config.yaml
model: "image VAE"
train_examples: 88335
image_size: 48
crop_scale_min: 1
horizontal_flip: true
bottleneck: "kl"
encoder_activation: "gelu"
encoder_fused_qkv: true
residual_init: "none"
weight_decay: 0.4
Rows from block 5 of the decoder of a small image VAE, named by matrix and row number. Rows with one number belong to one channel. Each number is 200 + 30 x the weight over its row's rms, rounded and kept within 0 to 999. All counts start at 0. After the name is the row's rms in percent of the matrix's.
After each channel's rows are labels from the 100 images, of 14976, where the channel reaches its highest value: "responds to" is what is common among them. Only what is clearly more common there than usual is listed. The data: telescope images of galaxies (Galaxy Zoo DECaLS). In brackets: how many of the 100.
# convs0: first 3x3 conv (decoder.decb.1.0.convs.0.weight, 96x96x3x3, each kernel summed), inputs 0-95
# convs1: second 3x3 conv (decoder.decb.1.0.convs.1.weight, 96x96x3x3, transposed, each kernel summed), outputs 0-95

convs0.30,107,181,174,194,195,180,176,173,171,179,156,192,185,169,210,202,151,180,206,190,169,149,195,184,139,168,200,198,145,221,179,197,160,183,206,200,201,198,190,183,193,170,193,202,155,166,196,212,171,183,190,186,195,191,171,180,181,193,136,178,166,185,174,193,177,222,200,190,139,138,151,192,201,158,173,142,115,122,160,204,179,194,181,180,181,168,164,191,186,211,167,178,192,176,166,129,152
convs1.30,114,277,203,205,207,213,190,181,223,158,190,207,213,222,165,203,181,208,196,203,180,167,196,203,216,166,192,219,186,240,188,188,193,205,238,232,160,175,174,210,216,193,269,171,220,190,208,183,172,222,197,201,181,197,253,213,284,204,210,251,201,221,183,269,249,171,187,184,209,206,191,218,200,225,209,242,155,171,225,194,276,134,265,186,212,164,218,245,235,209,207,260,188,233,249,214,207
responds to: roundness: cigar-shaped (26)

convs0.74,118,223,225,205,189,194,171,159,205,267,237,203,249,243,223,189,166,236,213,212,210,215,248,206,187,175,229,208,225,192,210,175,217,215,205,215,175,227,195,224,203,206,214,171,213,188,187,191,229,142,155,218,222,201,190,234,109,200,213,209,289,181,187,211,188,139,183,164,219,216,132,210,186,186,189,176,209,292,156,183,194,249,217,175,221,217,173,210,191,191,170,219,164,223,192,251,196
convs1.74,109,190,173,179,240,193,185,188,194,180,206,196,263,183,223,214,208,180,184,226,217,150,178,225,240,178,203,184,219,202,179,158,119,253,205,169,201,164,217,215,201,227,202,164,244,232,185,181,185,189,190,214,319,216,186,225,215,195,251,198,258,159,174,215,199,203,167,159,195,213,195,229,184,233,206,240,164,246,221,169,196,213,205,197,211,162,191,181,208,213,158,275,197,179,248,174,209
responds to: spiral arms: yes (42)

convs0.23,089,214,210,232,186,179,210,230,193,156,199,182,202,177,195,184,168,179,242,205,220,170,215,202,148,150,179,220,213,187,206,240,188,200,230,178,206,175,213,198,194,199,172,221,203,226,220,235,206,250,260,218,101,204,200,166,214,197,222,211,195,225,259,175,204,137,261,246,182,193,244,184,174,191,187,229,223,98,241,231,185,173,190,206,180,205,212,163,225,185,248,168,238,190,238,220,190
convs1.23,108,203,255,206,187,205,250,261,209,177,193,165,175,148,172,174,209,219,175,186,159,201,200,207,163,163,200,203,173,211,197,206,191,205,156,210,117,216,185,183,207,166,193,223,177,197,168,237,191,197,211,198,156,218,184,192,183,229,151,193,186,165,216,237,175,231,218,207,209,186,239,200,192,152,198,119,212,298,189,190,183,259,174,200,190,216,202,211,194,188,235,136,199,212,229,125,208
responds to: shape: featured or disk (62); edge-on disk: no (52); spiral arms: yes (42)

convs0.18,071,180,179,176,201,150,213,226,147,141,206,149,197,207,158,184,218,187,175,157,189,162,159,172,202,223,199,213,206,175,163,179,181,171,153,181,181,182,197,147,135,180,138,239,206,213,185,179,210,152,178,159,170,178,161,210,235,137,189,186,124,213,152,170,195,251,175,207,184,183,188,204,224,203,180,182,208,189,205,208,189,245,129,163,188,170,194,168,198,180,177,195,201,196,192,153,178
convs1.18,074,258,183,200,195,240,166,226,223,128,198,219,190,206,132,217,180,193,121,206,197,180,171,205,176,219,210,205,190,229,200,210,175,214,182,185,158,144,224,214,208,189,234,230,170,181,160,230,180,246,203,192,194,209,178,192,243,192,183,227,136,179,202,280,230,212,188,168,205,209,191,243,160,169,213,192,197,231,248,174,241,136,228,185,243,174,236,218,229,210,235,228,187,218,196,154,184
responds to: shape: featured or disk (61); edge-on disk: no (53); bar: no (32)

convs0.70,114,171,200,200,197,196,210,256,212,174,205,196,261,204,162,196,175,178,182,213,190,148,224,203,174,156,204,225,220,215,230,247,216,201,257,186,186,183,204,183,195,191,193,185,182,231,175,208,202,275,226,192,108,212,195,191,169,163,212,170,185,257,235,156,182,245,210,226,154,208,229,205,164,227,200,214,213,120,256,195,270,218,206,224,193,205,209,207,216,215,219,149,245,178,192,173,164
convs1.70,130,220,249,205,186,175,197,199,206,205,191,237,205,157,157,193,205,213,183,219,136,202,219,205,175,160,214,220,181,234,192,201,213,204,187,158,199,187,191,196,196,210,179,211,185,183,224,199,202,133,199,189,158,203,210,167,192,156,163,180,116,268,178,210,127,265,179,206,192,236,186,226,243,169,211,172,217,238,169,180,201,218,194,179,157,209,209,133,146,196,195,293,161,216,205,214,216
responds to: edge-on disk: no (50); spiral arms: yes (43)

convs0.31,097,174,213,249,192,202,219,245,193,183,204,185,185,193,199,210,193,174,223,204,263,157,218,196,174,205,158,218,226,205,195,272,166,198,212,184,195,196,242,187,194,231,187,223,206,252,223,233,233,198,236,201,167,198,204,165,262,191,198,185,178,219,256,161,154,181,245,255,214,158,246,187,152,178,224,203,206,183,240,253,226,246,174,274,180,181,226,192,188,228,234,198,264,193,247,204,222
convs1.31,112,226,221,212,159,190,232,261,221,183,175,179,177,171,126,168,207,230,189,170,158,214,211,195,142,184,206,206,226,222,183,237,171,180,176,221,137,236,236,188,190,224,192,211,172,230,180,242,222,173,224,169,128,171,188,177,225,214,185,183,196,162,197,233,180,207,221,196,162,180,276,181,215,157,191,111,205,223,206,228,170,220,207,208,155,226,196,221,217,188,242,148,231,217,195,194,209
responds to: shape: featured or disk (68); edge-on disk: no (55); spiral arms: yes (46)

convs0.80,103,193,182,206,202,174,183,192,173,180,286,177,172,170,197,213,189,201,192,189,197,172,117,179,207,158,171,161,217,192,223,218,160,189,192,200,207,202,198,177,200,187,166,207,217,233,208,213,217,127,211,198,156,204,157,170,287,154,201,182,167,191,215,155,192,225,195,189,185,215,218,184,245,179,204,221,197,251,148,202,152,207,176,196,166,210,207,157,167,197,209,219,215,178,208,91,178
convs1.80,100,210,227,229,209,185,158,162,240,192,162,213,189,175,178,223,199,199,177,191,210,207,205,185,172,228,197,211,178,235,296,195,174,185,210,229,190,220,189,178,168,180,204,206,164,203,201,206,171,233,201,184,140,162,206,189,224,191,136,238,182,243,209,250,182,225,187,194,212,169,186,177,164,190,175,201,208,141,229,212,240,74,213,199,180,167,197,233,234,190,228,210,193,225,137,162,189
responds to: bulge size: small (28)

convs0.3,122,208,209,188,236,184,252,231,185,190,266,247,236,207,192,159,164,165,183,207,208,166,211,196,185,155,193,204,208,169,207,220,198,218,220,152,161,211,187,203,200,177,247,189,200,214,221,185,210,252,242,172,159,207,233,220,158,191,228,206,211,255,237,195,195,224,223,214,178,218,196,197,166,283,221,224,243,131,253,197,238,209,250,216,195,235,281,189,172,206,203,170,230,219,202,149,202
convs1.3,132,201,279,206,183,183,223,227,175,231,178,171,168,203,198,169,203,193,207,207,157,192,229,214,181,205,220,198,197,204,260,220,229,192,185,154,164,192,203,199,185,196,174,240,177,206,152,230,201,279,200,195,175,207,236,167,209,172,192,198,121,175,212,205,189,227,180,214,226,194,193,211,195,155,225,176,259,183,146,189,214,296,164,195,198,218,215,142,231,175,195,283,191,213,183,230,218
responds to: edge-on disk: no (62); spiral arms: yes (51); bulge size: small (37)