config.toml
dataset = "telescope images of galaxies (Galaxy Zoo DECaLS)"
horizontal_flip = true
encoder_arch = "pvt"
encoder_norm_position = "pre"
encoder_inner_norm = false
encoder_widths = [64, 128, 256]
decoder_block = "basic"
residual_init = "none"
optimizer = "adamw"
beta1 = 0.9
eps = 1e-08
lr_schedule = "cosine_restarts"
weight_decay = 0.4
Rows from block 0 of the decoder of a small image VAE, named by matrix and row number. Rows with one number belong to one channel. Each number is 128 + 24 x the weight over its row's rms, rounded and kept within 0 to 255. All counts start at 0. Numbers have three digits each. After the name is the row's rms in percent of the matrix's.
After each channel's rows are labels from the 100 images, of 14976, where the channel reaches its highest value: "top examples" is what is common among them; "patch colour" is the nearest of a few named colours to the mean colour under the peak. Only what is clearly more common there than usual is listed. The data: telescope images of galaxies (Galaxy Zoo DECaLS).
# convs0: first 3x3 conv (decoder.mid.0.convs.0.weight, 192x192x3x3, each kernel summed), inputs 0-191
# convs1: second 3x3 conv (decoder.mid.0.convs.1.weight, 192x192x3x3, transposed, each kernel summed), outputs 0-191

convs0.14 120:164141122154126138139104133121103131139066100139080131077124122150160091099137135114144137140087094109152138111147131164112175114120108137130115136094128166100107142095010142066117130125131116161151119153107106143124115115090143125125134118144107141116140116111129191139109125130095112117119125138111097133105117098086144131148147170121145088119132115115130140131119106150127146138115160145118158083127110092119142089100136100069085083091139142139137118124136139111136132131124146122107136147162100126120153122136109094158093095158127132149091125163119126090107120157114114138
convs1.14 118:105089121060165129121091135151124086134120109153122107149140134153087120183091113134142151098163150099150144131103135102144136118116133113168131115095126109129112124128159180139130152072102105111134141171123156086144187191160109103112138109145135122126084117129114112097135131138114121153139128138118069134181112109148160126099119146163142143151141142125110136126078126103153154094175148111104109111143154088138125103139117123141156114122126134118131112130145113099093121134107090103164153099147147143137141115138158110101149097126131144107140114179114123166121099103128081104
top examples: shape: featured or disk
patch colour: brown

convs0.170 087:086112132138108110099174143121128103100114105155128100090107098117118099143119108100098102113102131110069104149147117107113125134106143154086118112108138136095139124145118104122095117123111122156133119097105128119112121081134116109101142074124153122139120143082095132099089141104123065110119137138160090093133102125074156117133110146119144091151115147132120121123114135106089116158075113119146107111145059071159094127076142102080136112152125113132079108101149142115132081172162131120130089121137095136132156146096133110129131127099120107137122159145121150113107098111098146128
convs1.170 088:130110135139161137128096109084113129173128106131111152155139123126117111124154138143098102131111052114120114153092093126160120120130088113148105131148122147113119139127110063119114151108113111104053133112123128137117106077165145140108115140140130133146158114139094125149108106146130127090131159109073110108120160136097150139080129095143185105151136131128103147133125141137075141090065127112114122182135111111110114164090149124117101128141152130123151122115141126114124129163084139110114143202118149083119130144169137121151101106132140123119131119080110100102146127095137093131
top examples: edge-on disk: yes
patch colour: brown

convs0.175 097:108173139093118138089106179120104179079095159133168093132133108106173146179118141114086121111115127125126109121109128074148114128161132111161132127173100123108140101142166142152090089122084105128118113130131149114139123139123116130114101111114111124153093105122075116134087154126098157120117119116081119111131152169115113109136126110141135132133097120123137104110137170106132119131068102116128084154131101169144067136145164167158117137132134114092098128132112124120112130101147130117139161136096153130123157154099121106139095145109074078107158138102116113117131113083116139132
convs1.175 091:132074110114108164142096115148149131112090117118177107134133163115121155118151123108100102068105104115122106113102114114178112119081130110123133112099138128124120108114120169128115127093053148102124099134109131110144126133160105114140132137081106111146115143141109125143145123128095089139087145129127086121129158123108141104130129144132144133110115159114112152124153153116141110140095105105108115128109190136167155125128090133160091111125118097081144169111152116114132068139104098145120121182093179151113122176090159124116091123144123123130081139100154112158140146099156096108
top examples: edge-on disk: no; bar: no
patch colour: brown

convs0.122 093:147104154141118158073121130103109164076124101123095070155142106143119127122150105115102088091128071127088108106116083104106118142170155121160119120144076120170130141105132100161118117092130142125146142151144104113111142148135084123091127117131150145086095123148141082114134084117079136132136113130145115115143129130126122125130112086134155109094094186115139083135109116127155126143139082114116112094157111086138107119099137110131100102077109125091106122075120133121113110118103123120124124103140142108175157126150121101128091099129136102114082168101128143135100134114131109143
convs1.122 098:096092122124116102162113075122136049156152164109107180136132133119134145134118107124097155183098125129121121122157124163146113105098176122152121155169132130083158145108125104160155087089118119099107111085115133145164147158128121138124129148173134141161103129134143145114143136137164142146120128145129144164132126148118144124063100131138148133147130108146118158081159107172092102132106135120117122125145099137139180166161109148136118123154144139145175158137129138131131111120096128179168155163130124154110164166128164112158123118119136138145157132100144137125145160127176148134
top examples: edge-on disk: yes
patch colour: brown

convs0.20 095:144139142154116135091122143132124135067106125154110099097097140134133106155157149107133132105099095124094124117127113100106105153142154106124067143158108123139133160100114122109112142084101086167129112112139120100088144143115100120110120104126097128101109153105093149107091140129082106147133117115131094106158083117095109105169144136150173082124121164128112096137121114078148126146101094127120122076174071080130128096089140117114135106133123148131093085134152118141114131147125110107092132102158117118184163131133111137151089117132149137131113135134140174121088083143116113113
convs1.20 078:098069117089149128103095113097153089135127155138115137167142137149137138126122086136108137142098101104113098132131122148142089129100103108154103173168153128119155145150126133155126155122035149107086074134098134138157127067169128145141159142133137125150124139134113101077119115139099102140142168119088078138146122127097140138108151149124140155131090115123091128104138142132111127097128128123141130145118079111124106110160114115142111166174104092121145155116158109129093100166118113119119161177140176119098132132124118111115114091143115126118141139103119148115134124142153076138
top examples: shape: featured or disk
patch colour: brown

convs0.173 083:097111141127154123075173134110146126134125091109112075114135136143124111171116139119166091092143102114057103138136103180125107141136142149138129135132145110151139152136141104108116165140092117133106121126126086086117148149165104110133120116110097101139120200107131146108105162129141132124144126132164124127147124114100180120165148120163119140085130130132132126138113133128128177125112108145177086108122092068105133127113126119125142134195129127167093095112131147114137103147159093106094113123123141102174122124129152132138137109109163105130130141146133149136126063108089081115
convs1.173 095:143144124140052205089130109095124084158125119125094091129138152163129148130126127148136122107114107127147094130097142137151134143068151114132144153132130127142113143133126129125156150162111086174098131105150167148133140124097140138143137101109143083111117152164095107115140155105082116123154123128149117123119091142133156106141111120137168103149062165128114169129102156130125114126094141134152106168091143088139112139123094120167170125146112125083131154141165142114119095160142125145048131155131162148111124118138128119134133147130115132134124154165127140178119149124145102125
top examples: spiral arms: yes
patch colour: brown

convs0.49 084:138127107170140155082110182130093121127102123170139107126117104145131136129108137091121137125175109114089132152128121085085149117117207107116131130140098096101132111138063119149077122100098145122147140111106165115114109119134113109110142092124148116089122125106089140104099157109077163151140129136142126076114109113119146129092125170175177137155097173139116125151146135125154097086148104130115095137096139092121067145138079131094143127159138159107105107117146122125123084117146102147119115114144161126135119125141116103154125128137118100138114096128140107125130108120099106122
convs1.49 083:076067114102124143131103136129123069141124142108133111135110141141117127132084119136112157130145138072079098110101135109160124122090131130124094142113087136114126118118142136141125157136077117104080082119085134117169173086155151139160110110113128119140082134114092131080149126162075104121105145128140154160120122120107146136075119139143153176131117128129106154154108117112071108104145119097145113154086153106128180156143090113110124126138114116127158148115175139124093103155115104107150152136140203110121143122142126120140141132113107115112154120129145136134129139104111111108
top examples: shape: featured or disk; edge-on disk: yes
patch colour: brown

convs0.120 083:151166141158134138096100130114120139147103115169094109104127102135156134116195116108103097079123108106136136123131127156068129128134174122152112133103151105102146123112102108126078135102127120136117130094121157124103132115156100126137138095111119158114145129100114119138067101128139091110124113113112106133118140110063158106102101159144119121145130113111121142116130114104137136170109104123135121131142116122125127122095159074165149137137149155074129098144118133146113144121158087128067133094137132110157133143168068126180095122126139148174103158140127088085084154134099107110
convs1.120 079:145085157119081108118152123117138125131120149151123100147130088178142146161126105132145157116084096145111137139162101144157106123067156079124066124089151115125151163143164115169155154103111136119122131129121148137107131059150127118117153134095190125106118159109117094107120097143100095143123132102129105151144155123108130153142130121139126099149107169154100150131078163126094123128114080120109106178100119103128142120105106144185135123196096123123140152114167133120133114159113119149129113125115130154096168099129121114098119130119152144138109128116132095119131105112120116096
top examples: shape: featured or disk
patch colour: brown

convs0.110 112:073111124133137145094149160102094085105087128102101106118143148160165135181124129123163129107141098099147100110121093168103074149124147158160119120139119141131152147109104109120132094109106110122063168062076127093124137160084123126138137110114100120172113153156096160124144129122122145136119111115173114128130116119118114129106110103189105110082119128110146121126141141119169118143108114133104107115159133129166145117105122104156153102173138133144141152135139180118120084111123148087138102136123163104133129149120091104162118137158117138097132140117102147097125119119090110115
convs1.110 089:176079156073131101121143115097148114127130072079119111152150146138135161083151102091107091121164097125126127101124104146101114104081105119150085118133129073133131107103175135130058129106088140126175145087103123109119158130139098124128143115114148123147141111131119083113118128158136154156131111123077152133114148150074210135117136111116158160144081142132102105111147126131120122130084128130121114167120119137136101129144140109087122125131156115115155127122155107081125132114107099115135144143120135118144117117088122116110120121115142135099135146076135118154146094116117111124
top examples: edge-on disk: yes
patch colour: brown

convs0.138 102:158129144129114092110121116099089103115135115159122080097133089130117112131155121096136103123061111106118117120128095145127188114124118127061107127085133140149135161135130139096134151146169114165167120112115128125098120093095142062127120075117126131128123166085167171111135141101168123108117111090140108132115075123126123093144119127127146077153118125111102148124110119103098104146137130128132103105157111111135128144071124109137117103125126110149128102092153139155099131128132131113086085139167099119174088085134133156097124107135146119138150141157124113092135128141095097109
convs1.138 095:147091132133165164113091107099127160164130110127115132148097136151085137142147124144125100137131103112141157158116105078113169112124099107146137126134107137111142137116153102077112148068157120112098134173158145132147125091120126155108135146120164122128179097105110137169155118121115138140135169136085085118119152120140133112114134076113133109151123074115121125128100133107139158097113110141119132174159125101091104138131139105128147133157103123134129182096107130123122124125097154091096109184135124102092105115179104127100125112139148097104114073112090110135152131098133074103
top examples: spiral arms: yes
patch colour: brown

convs0.180 091:128129159131120128110135155082124103090137124128150120117100117121101153098180128093085111118134117118102164125088103139104112104138122112147112135083090091122120102141134073079084108099097123153139150114125139165115112089104083108095098140077137155121091097061130119124083111109102108115095104127121141133114132140095148095137103121123140138137129144128097118083147124127108104126111067106125082102110096168128105141096084139114168141127134089130093105135113138134125153153118124111094116151123129108135139122142142145145086116130107080150111145066142098136106130141139107123
convs1.180 105:099109118107167126096117116168098107110092139141140130145139143144121136189091111139176160110109166126151128106133128119128080133117155101140125131132149134137096143110141185148135132120167081133150177121099123102139206182146122116115154122146127115107100149156104146132182100125108112132133121136152099136142070118178142112100120133153114106111158118141134122135091118151168128109161163122116099125111170102104120130135123112124175115125127146143139127096106163127104090149141083139156128096126154156152123139128148114105157137155141134124186128164101178147145103116103129143
top examples: edge-on disk: yes; roundness: cigar-shaped
patch colour: brown