{"color_jitter": 0.2, "bottleneck": "kl", "encoder_qk_norm": false, "encoder_drop_path": 0.15, "latent_channels": 16, "decoder_norm": "batchnorm", "decoder_upsampling": "transposed_conv", "residual_init": "none", "beta1": 0.9, "steps": 6800, "batch_size": 128}
Rows from block 0 of the decoder of a small image VAE, named by matrix and row number. Rows with one number belong to one channel. Each number is 128 + 24 x the weight over its row's rms, rounded and kept within 0 to 255. All counts start at 0. Numbers have three digits each.
After each channel's rows are labels from the 100 images, of 14976, where the channel reaches its highest value: "colour at peak" is the nearest of a few named colours to the mean colour under the peak; "place" is the part of the image that holds the peak. Only what is clearly more common there than usual is listed. The data: telescope images of galaxies (Galaxy Zoo DECaLS).
# convs0: first 3x3 conv (decoder.mid.0.convs.0.weight, 192x192x3x3, each kernel summed), inputs 0-191
# convs1: second 3x3 conv (decoder.mid.0.convs.1.weight, 192x192x3x3, transposed, each kernel summed), outputs 0-191

convs0.108:124117073109107146135101141077151146164123086106094109132092109116112118139132117075150083092157142137174106112099097137080172137130115135152097094120096102122113152132119152081121116079105123109117149105098134131136120134123086111101114133108160148145136074154118100108144128121146161094133140092103101148128130113103122106102073144145115133126134124116103114098128120123127125150139119087124119124115130161147105111153152109165064120076162100122118096084160100130087141124091095095111117165115131112138123110102132110142126148108116101096152130110114126145115137146160081103
convs1.108:069099103164134145139106126134084102130146164131140145112132144088116106086144139081102123153084082115125153146160134137123135170124150113167093151174123153129154129129123148140116116118090126071098154084116118109165113127125111129098108167148118156149123113169118105149128148143110132150150108118159128148148157154084120126078077094129171119118100134140109154123113124137137134131149080120135132149113062152112165141116101152145123149112127130087133153121133117113150103131137108161163132182128153121115123117095157136155062119132128142144157133108130113068115115110135122138
colour at peak: brown
place: centre

convs0.44:111138120149128147121115160077125107109094112134091101165133137125137114103178117100133073112122098137111089116133110113068104133147115105136151091101138108146134121099084096098085100073136112143082139146088126115130142136140100105114164137129130109079145132113137117158122082113091153110111157163127157097164184113156117144134141111157139128118144136116151137145153134126144142122130119138134136114137121111119063109090138093106080089109117124119117107110103152146120118133126143124091124114126127108120198121150080120164080139115113116124089108106082108113100136124131086132
convs1.44:136142109103121125113088110170135051130131140155142150150136139140133120148076075107109139108106148134110123088117112102125116157096188127121084125107146130102129122117115141171145135057095086121109178120112138117121141142118098108128130104119105101126117156105166135051155109148133135129139092117177142143150139119111152158102137131126164103154145140136115137137123143155148129117160120108129108112097101092127172144097105136126152115130127098098179132109163088121129103141108074130124151141146117148126123085085162114141102114109138184130166137126132150151123135138139119149
colour at peak: grey; brown
place: bottom right; bottom left

convs0.72:129126146133101151161148089139115141173128128153092115116162151145129094129144108171149123173129097085126135087156155147143074132127093126148155141117123133125109127083163114150145112115150116104112130133103120099105149169120170157160152149148079122135161141181149126153154090148129137161129125130140149116123135088163129156129145108114108103111119125096146157139149108162169143125136151141099146130137111118103174077129160085124122089107153167123140143119078143085143099109117178137095138145128122119153158155132130095131119095142105154151075105125091170122089139117119129143
convs1.72:104117084106146151139085086146140074174152134135118175170134159145129139173083122138119153119110155131144119113130132119155121106094179107159107125152150127122150109116128160176144139072072107126095139121100151130142163167144116123145133092141107115148093131135121123087133118137130124141110115126183141139128100130123169156077113170139165172142119138106096168119107119136140114133162162128119085149096125129162153118139089114187161127150107137131133138122145132135107116113085074116135143134153138141123131145112166142098158121125132150144161119113142145170134105122142090108
colour at peak: brown
place: middle left; centre

convs0.7:103133108129109199122072132139079198123137105110135116129121156136105109155107122129168110144123106131156134093112127118129111106156081093138141162059091123117097111116148138080097128132135138095161114161124100114137141155148130133106132118132126124133153093179130120125139128143149168141166093134076099098136125112141123157160113082127151113126105124128151121134119107116126124132086090111100100101135086130151108115151157103124112091069120151090138130125075125100116112074113111132127134142099121127127124139141148096105088120131115117099127092115107160163119122088123155130
convs1.7:124117130109110187120098122166100070094118131174141115132122153161130118152109089138151119100119136137142106101103140094109107145118152127131147111125150128153079136142146176183129122094068116158157138140117155104121161154139107097114146094134121086106108151109123143086129147130091116142104106128171121147116083106141147128113112170154154105135109177124119156127088159110128115103123122122120104084120167091152172144129101128149165127141088133123147125093173107117092102157101086116131144081169156158131134125121171142120162124119125158154139126146142152145131109116142113126
colour at peak: brown
place: top centre

convs0.123:109089121137123114111166132101124111130127101116094133103139135151143102106133127130193107106141120133142107113128126131081062144137086114131133138119108128126119153091102077074108118056147107126082140082112125114107138155099087142133132131114092100123127111146135120168130110133115139129105141162134120086106187134115125141125139124133070144098134146100130128140137137129153142121115123158109155098128119159137101098122151117095110116079157168079102107138059134110152101112128127138079154132103108131119162136144090119142100119137113121169095133090084134138096108128151103144
convs1.123:141157130077132157110111110172138090137127130173130135155130154143123117173082129144142115116133156113151119108104124119105099124107177124139122131163152121153121115108143190171148141084093100136130150132107167120130174164137129133122120109131140089131101139121111120079148121154087116150159126141167167159165092104126162151087128150137182116129119163126111127144058143126137119144158141095108098122091166106152138117133082117157174123121124098110139156123162141119111108172108090125128149118145166140156114114098145141129128136147122159130170117144135151171131100107114101132
colour at peak: grey
place: centre

convs0.31:141108110131147156077108113108106124091140071116129098134105150148113126107128114098142112098130119088117120125089097094076092147142149117141100132096106110111105143107095117106106131079100107111096107106123110131119120138136076103090118123109094118105100099108094133117129100089090088127135118085137090109142128123086102099145075146129133128100116113116105109123129103095153124124111091102126126075144122083104101128116146110124076103085097135114094096121112128128081138122086107102104128148132153097124138131111116121139070122149123094100089116106122131142116096101106096106
convs1.31:107126167147114125147094118091142067138120165119130145096163115156161133091098116111122150146071121125135109128131106155144127163083157139123135152179149164107152180150101087139160132118100127137080133082122167140141109089149107133131131130141126118158128155127103124122112152143118109104125128124168164146126145126124167125109120103135166116137111117169113171124117144182065123135090123120119142124098104145122174142124094118150110147168116105114159185119165149147156108141086152158112100185132138138158111144097140125157119137113139149160129135090131135132138155153123137116
colour at peak: brown
place: centre

convs0.76:162158096122144136090120172114105091099113129135093124113104120150139082144138137105122126063140086106128133136104111107106126137170120130145122126161118148133138149106077141095093135104126130161135161135123105166110120112118123106106133107112168147138165136090127178103127090111100114144137106120134067132128127111100140089161108165149165113133081124133105122119115146059142143152112137125131118099160154082124077085076109108132090125111092124127118109130177130113091122111120121100126109128131132106128127106153077106135078124127142106075114117110118145094119119123115112100
convs1.76:106087149092159087128127086132154043145136163118125162111118134136086133111060118123088141157123148091114146140164114123148154110137142149128118121117144152131151147139160123126122131115138114113120145116115113146172142119122156122159128142116150151207126130093106155150138125126172168137140134121143141133106137099155109134072132120151107161159155095155139144134123133145113128109152166128139169146128135130131178123167134123122130122137146144162162114111135122152129124119114137146214140166092143167139172131128127115106129129147125169092179121138120166110130161131130166110
colour at peak: brown
place: top right

convs0.191:100121123154119132081112138110108158130099068128094100087128119139134079104122112132110091105108115107133118074133140178081081136132146133165108155112116089133112129103097106101109089113155095106129105096062095157131128125119125146110174115108095140127140131149098124156113107147120113115105118157096148113140136095133108133090110141161089126084121120119121115155128133121164123116139114141099114111133083126133098100129172116108110113088106154098127116112104112116153160130131111137086135106128133115161160143144089106188097115116128134145066117131092094112108132161131105148
convs1.191:090088116099131116144119083132138071144110102112143161151155134110118146167110123111113166081126125115098122113104160117125106127077155130159101118126149139110102128121158145169124151122068123139116150122081132104159173151167110138142130089136126114136106131158096157098112092152145113136128116151130133152154123151124167150096130155140133167107112147150099138158105132102145114116168140123140093115129138113123152105133053108122165088158110116111136136125156110095073119114095098139106155123145143157116158090102163129087106116116159171131150113118145099174138133141130106098
colour at peak: grey
place: centre

convs0.147:112125115163143145104091180083145169130115110058139101130145155135091148126128102116123100107148090141094156156135122118130157111136132111160125140094123126110137133154130100107125109128105116136111152121085153122124106133140076150099170122142115137129134116110106125147093124138145118157131100159115122104090123131099147142102099138164098168130139136141124092143147154114164136104156119152163123096126112177095068136155146142102156115095150155075114127110085173129150158103124096138089159106110179108135124144121076087143155120101144122134154138127108093151169149117152100135
convs1.147:101098182125089132144158106111160097072123112112138109119119145143147138135124090123129126096110111097096172110149144100141146124088183108133103141097155133128151138132127166162127118144072115137165119134117127161117172115136104138118142125128189131147093130120084129131123126126129106120118117120179126157137108124099170152118140105153142131104091127130098120141106157115125088118171132083150120140052127160132149181143070134122138136127136082124117111094156112141136097171155088158122136139108133158109170129084099138115125104145114150148128147090148096118146107118125119120
colour at peak: grey; brown
place: middle left; bottom left

convs0.135:113102129130154106115161140109131155092109115134137090135093145143133139109178130081098128100141135111047136127105134107118166133122155099126112100157079086108156117150114103148072140162129123157151134136111102126130109084103095090083094123106161135138088145122104100132124125111143127108113141105122119136133115112139140129147116184139104133160100162131112143104116166087134142133079099096128080097135132180107086122140135148148145128152163103132082140112132134129105157140130110126191107084115136141107105126159120136125119150145146091115162151109159149128144136094093132125
convs1.135:096114101114192105132125121124123122161148098081129177125104155099129127106133123116133132143107108121154145148157143169131155100171094140124138134140095140136150134156114109106095123123137130080120139162121104118140106148125146139130138139113112183203151083177127142145131144153166134104155151111107138135147161146086135156079134079111123161122183112124135150151165113114126144136144131130113186130156094133104167134156166121096098129095173149110130127155110130133165171112158171125159123162126120106099144164153123116148111108124101125126166126089131134120153133105134126146
colour at peak: brown
place: middle left; top left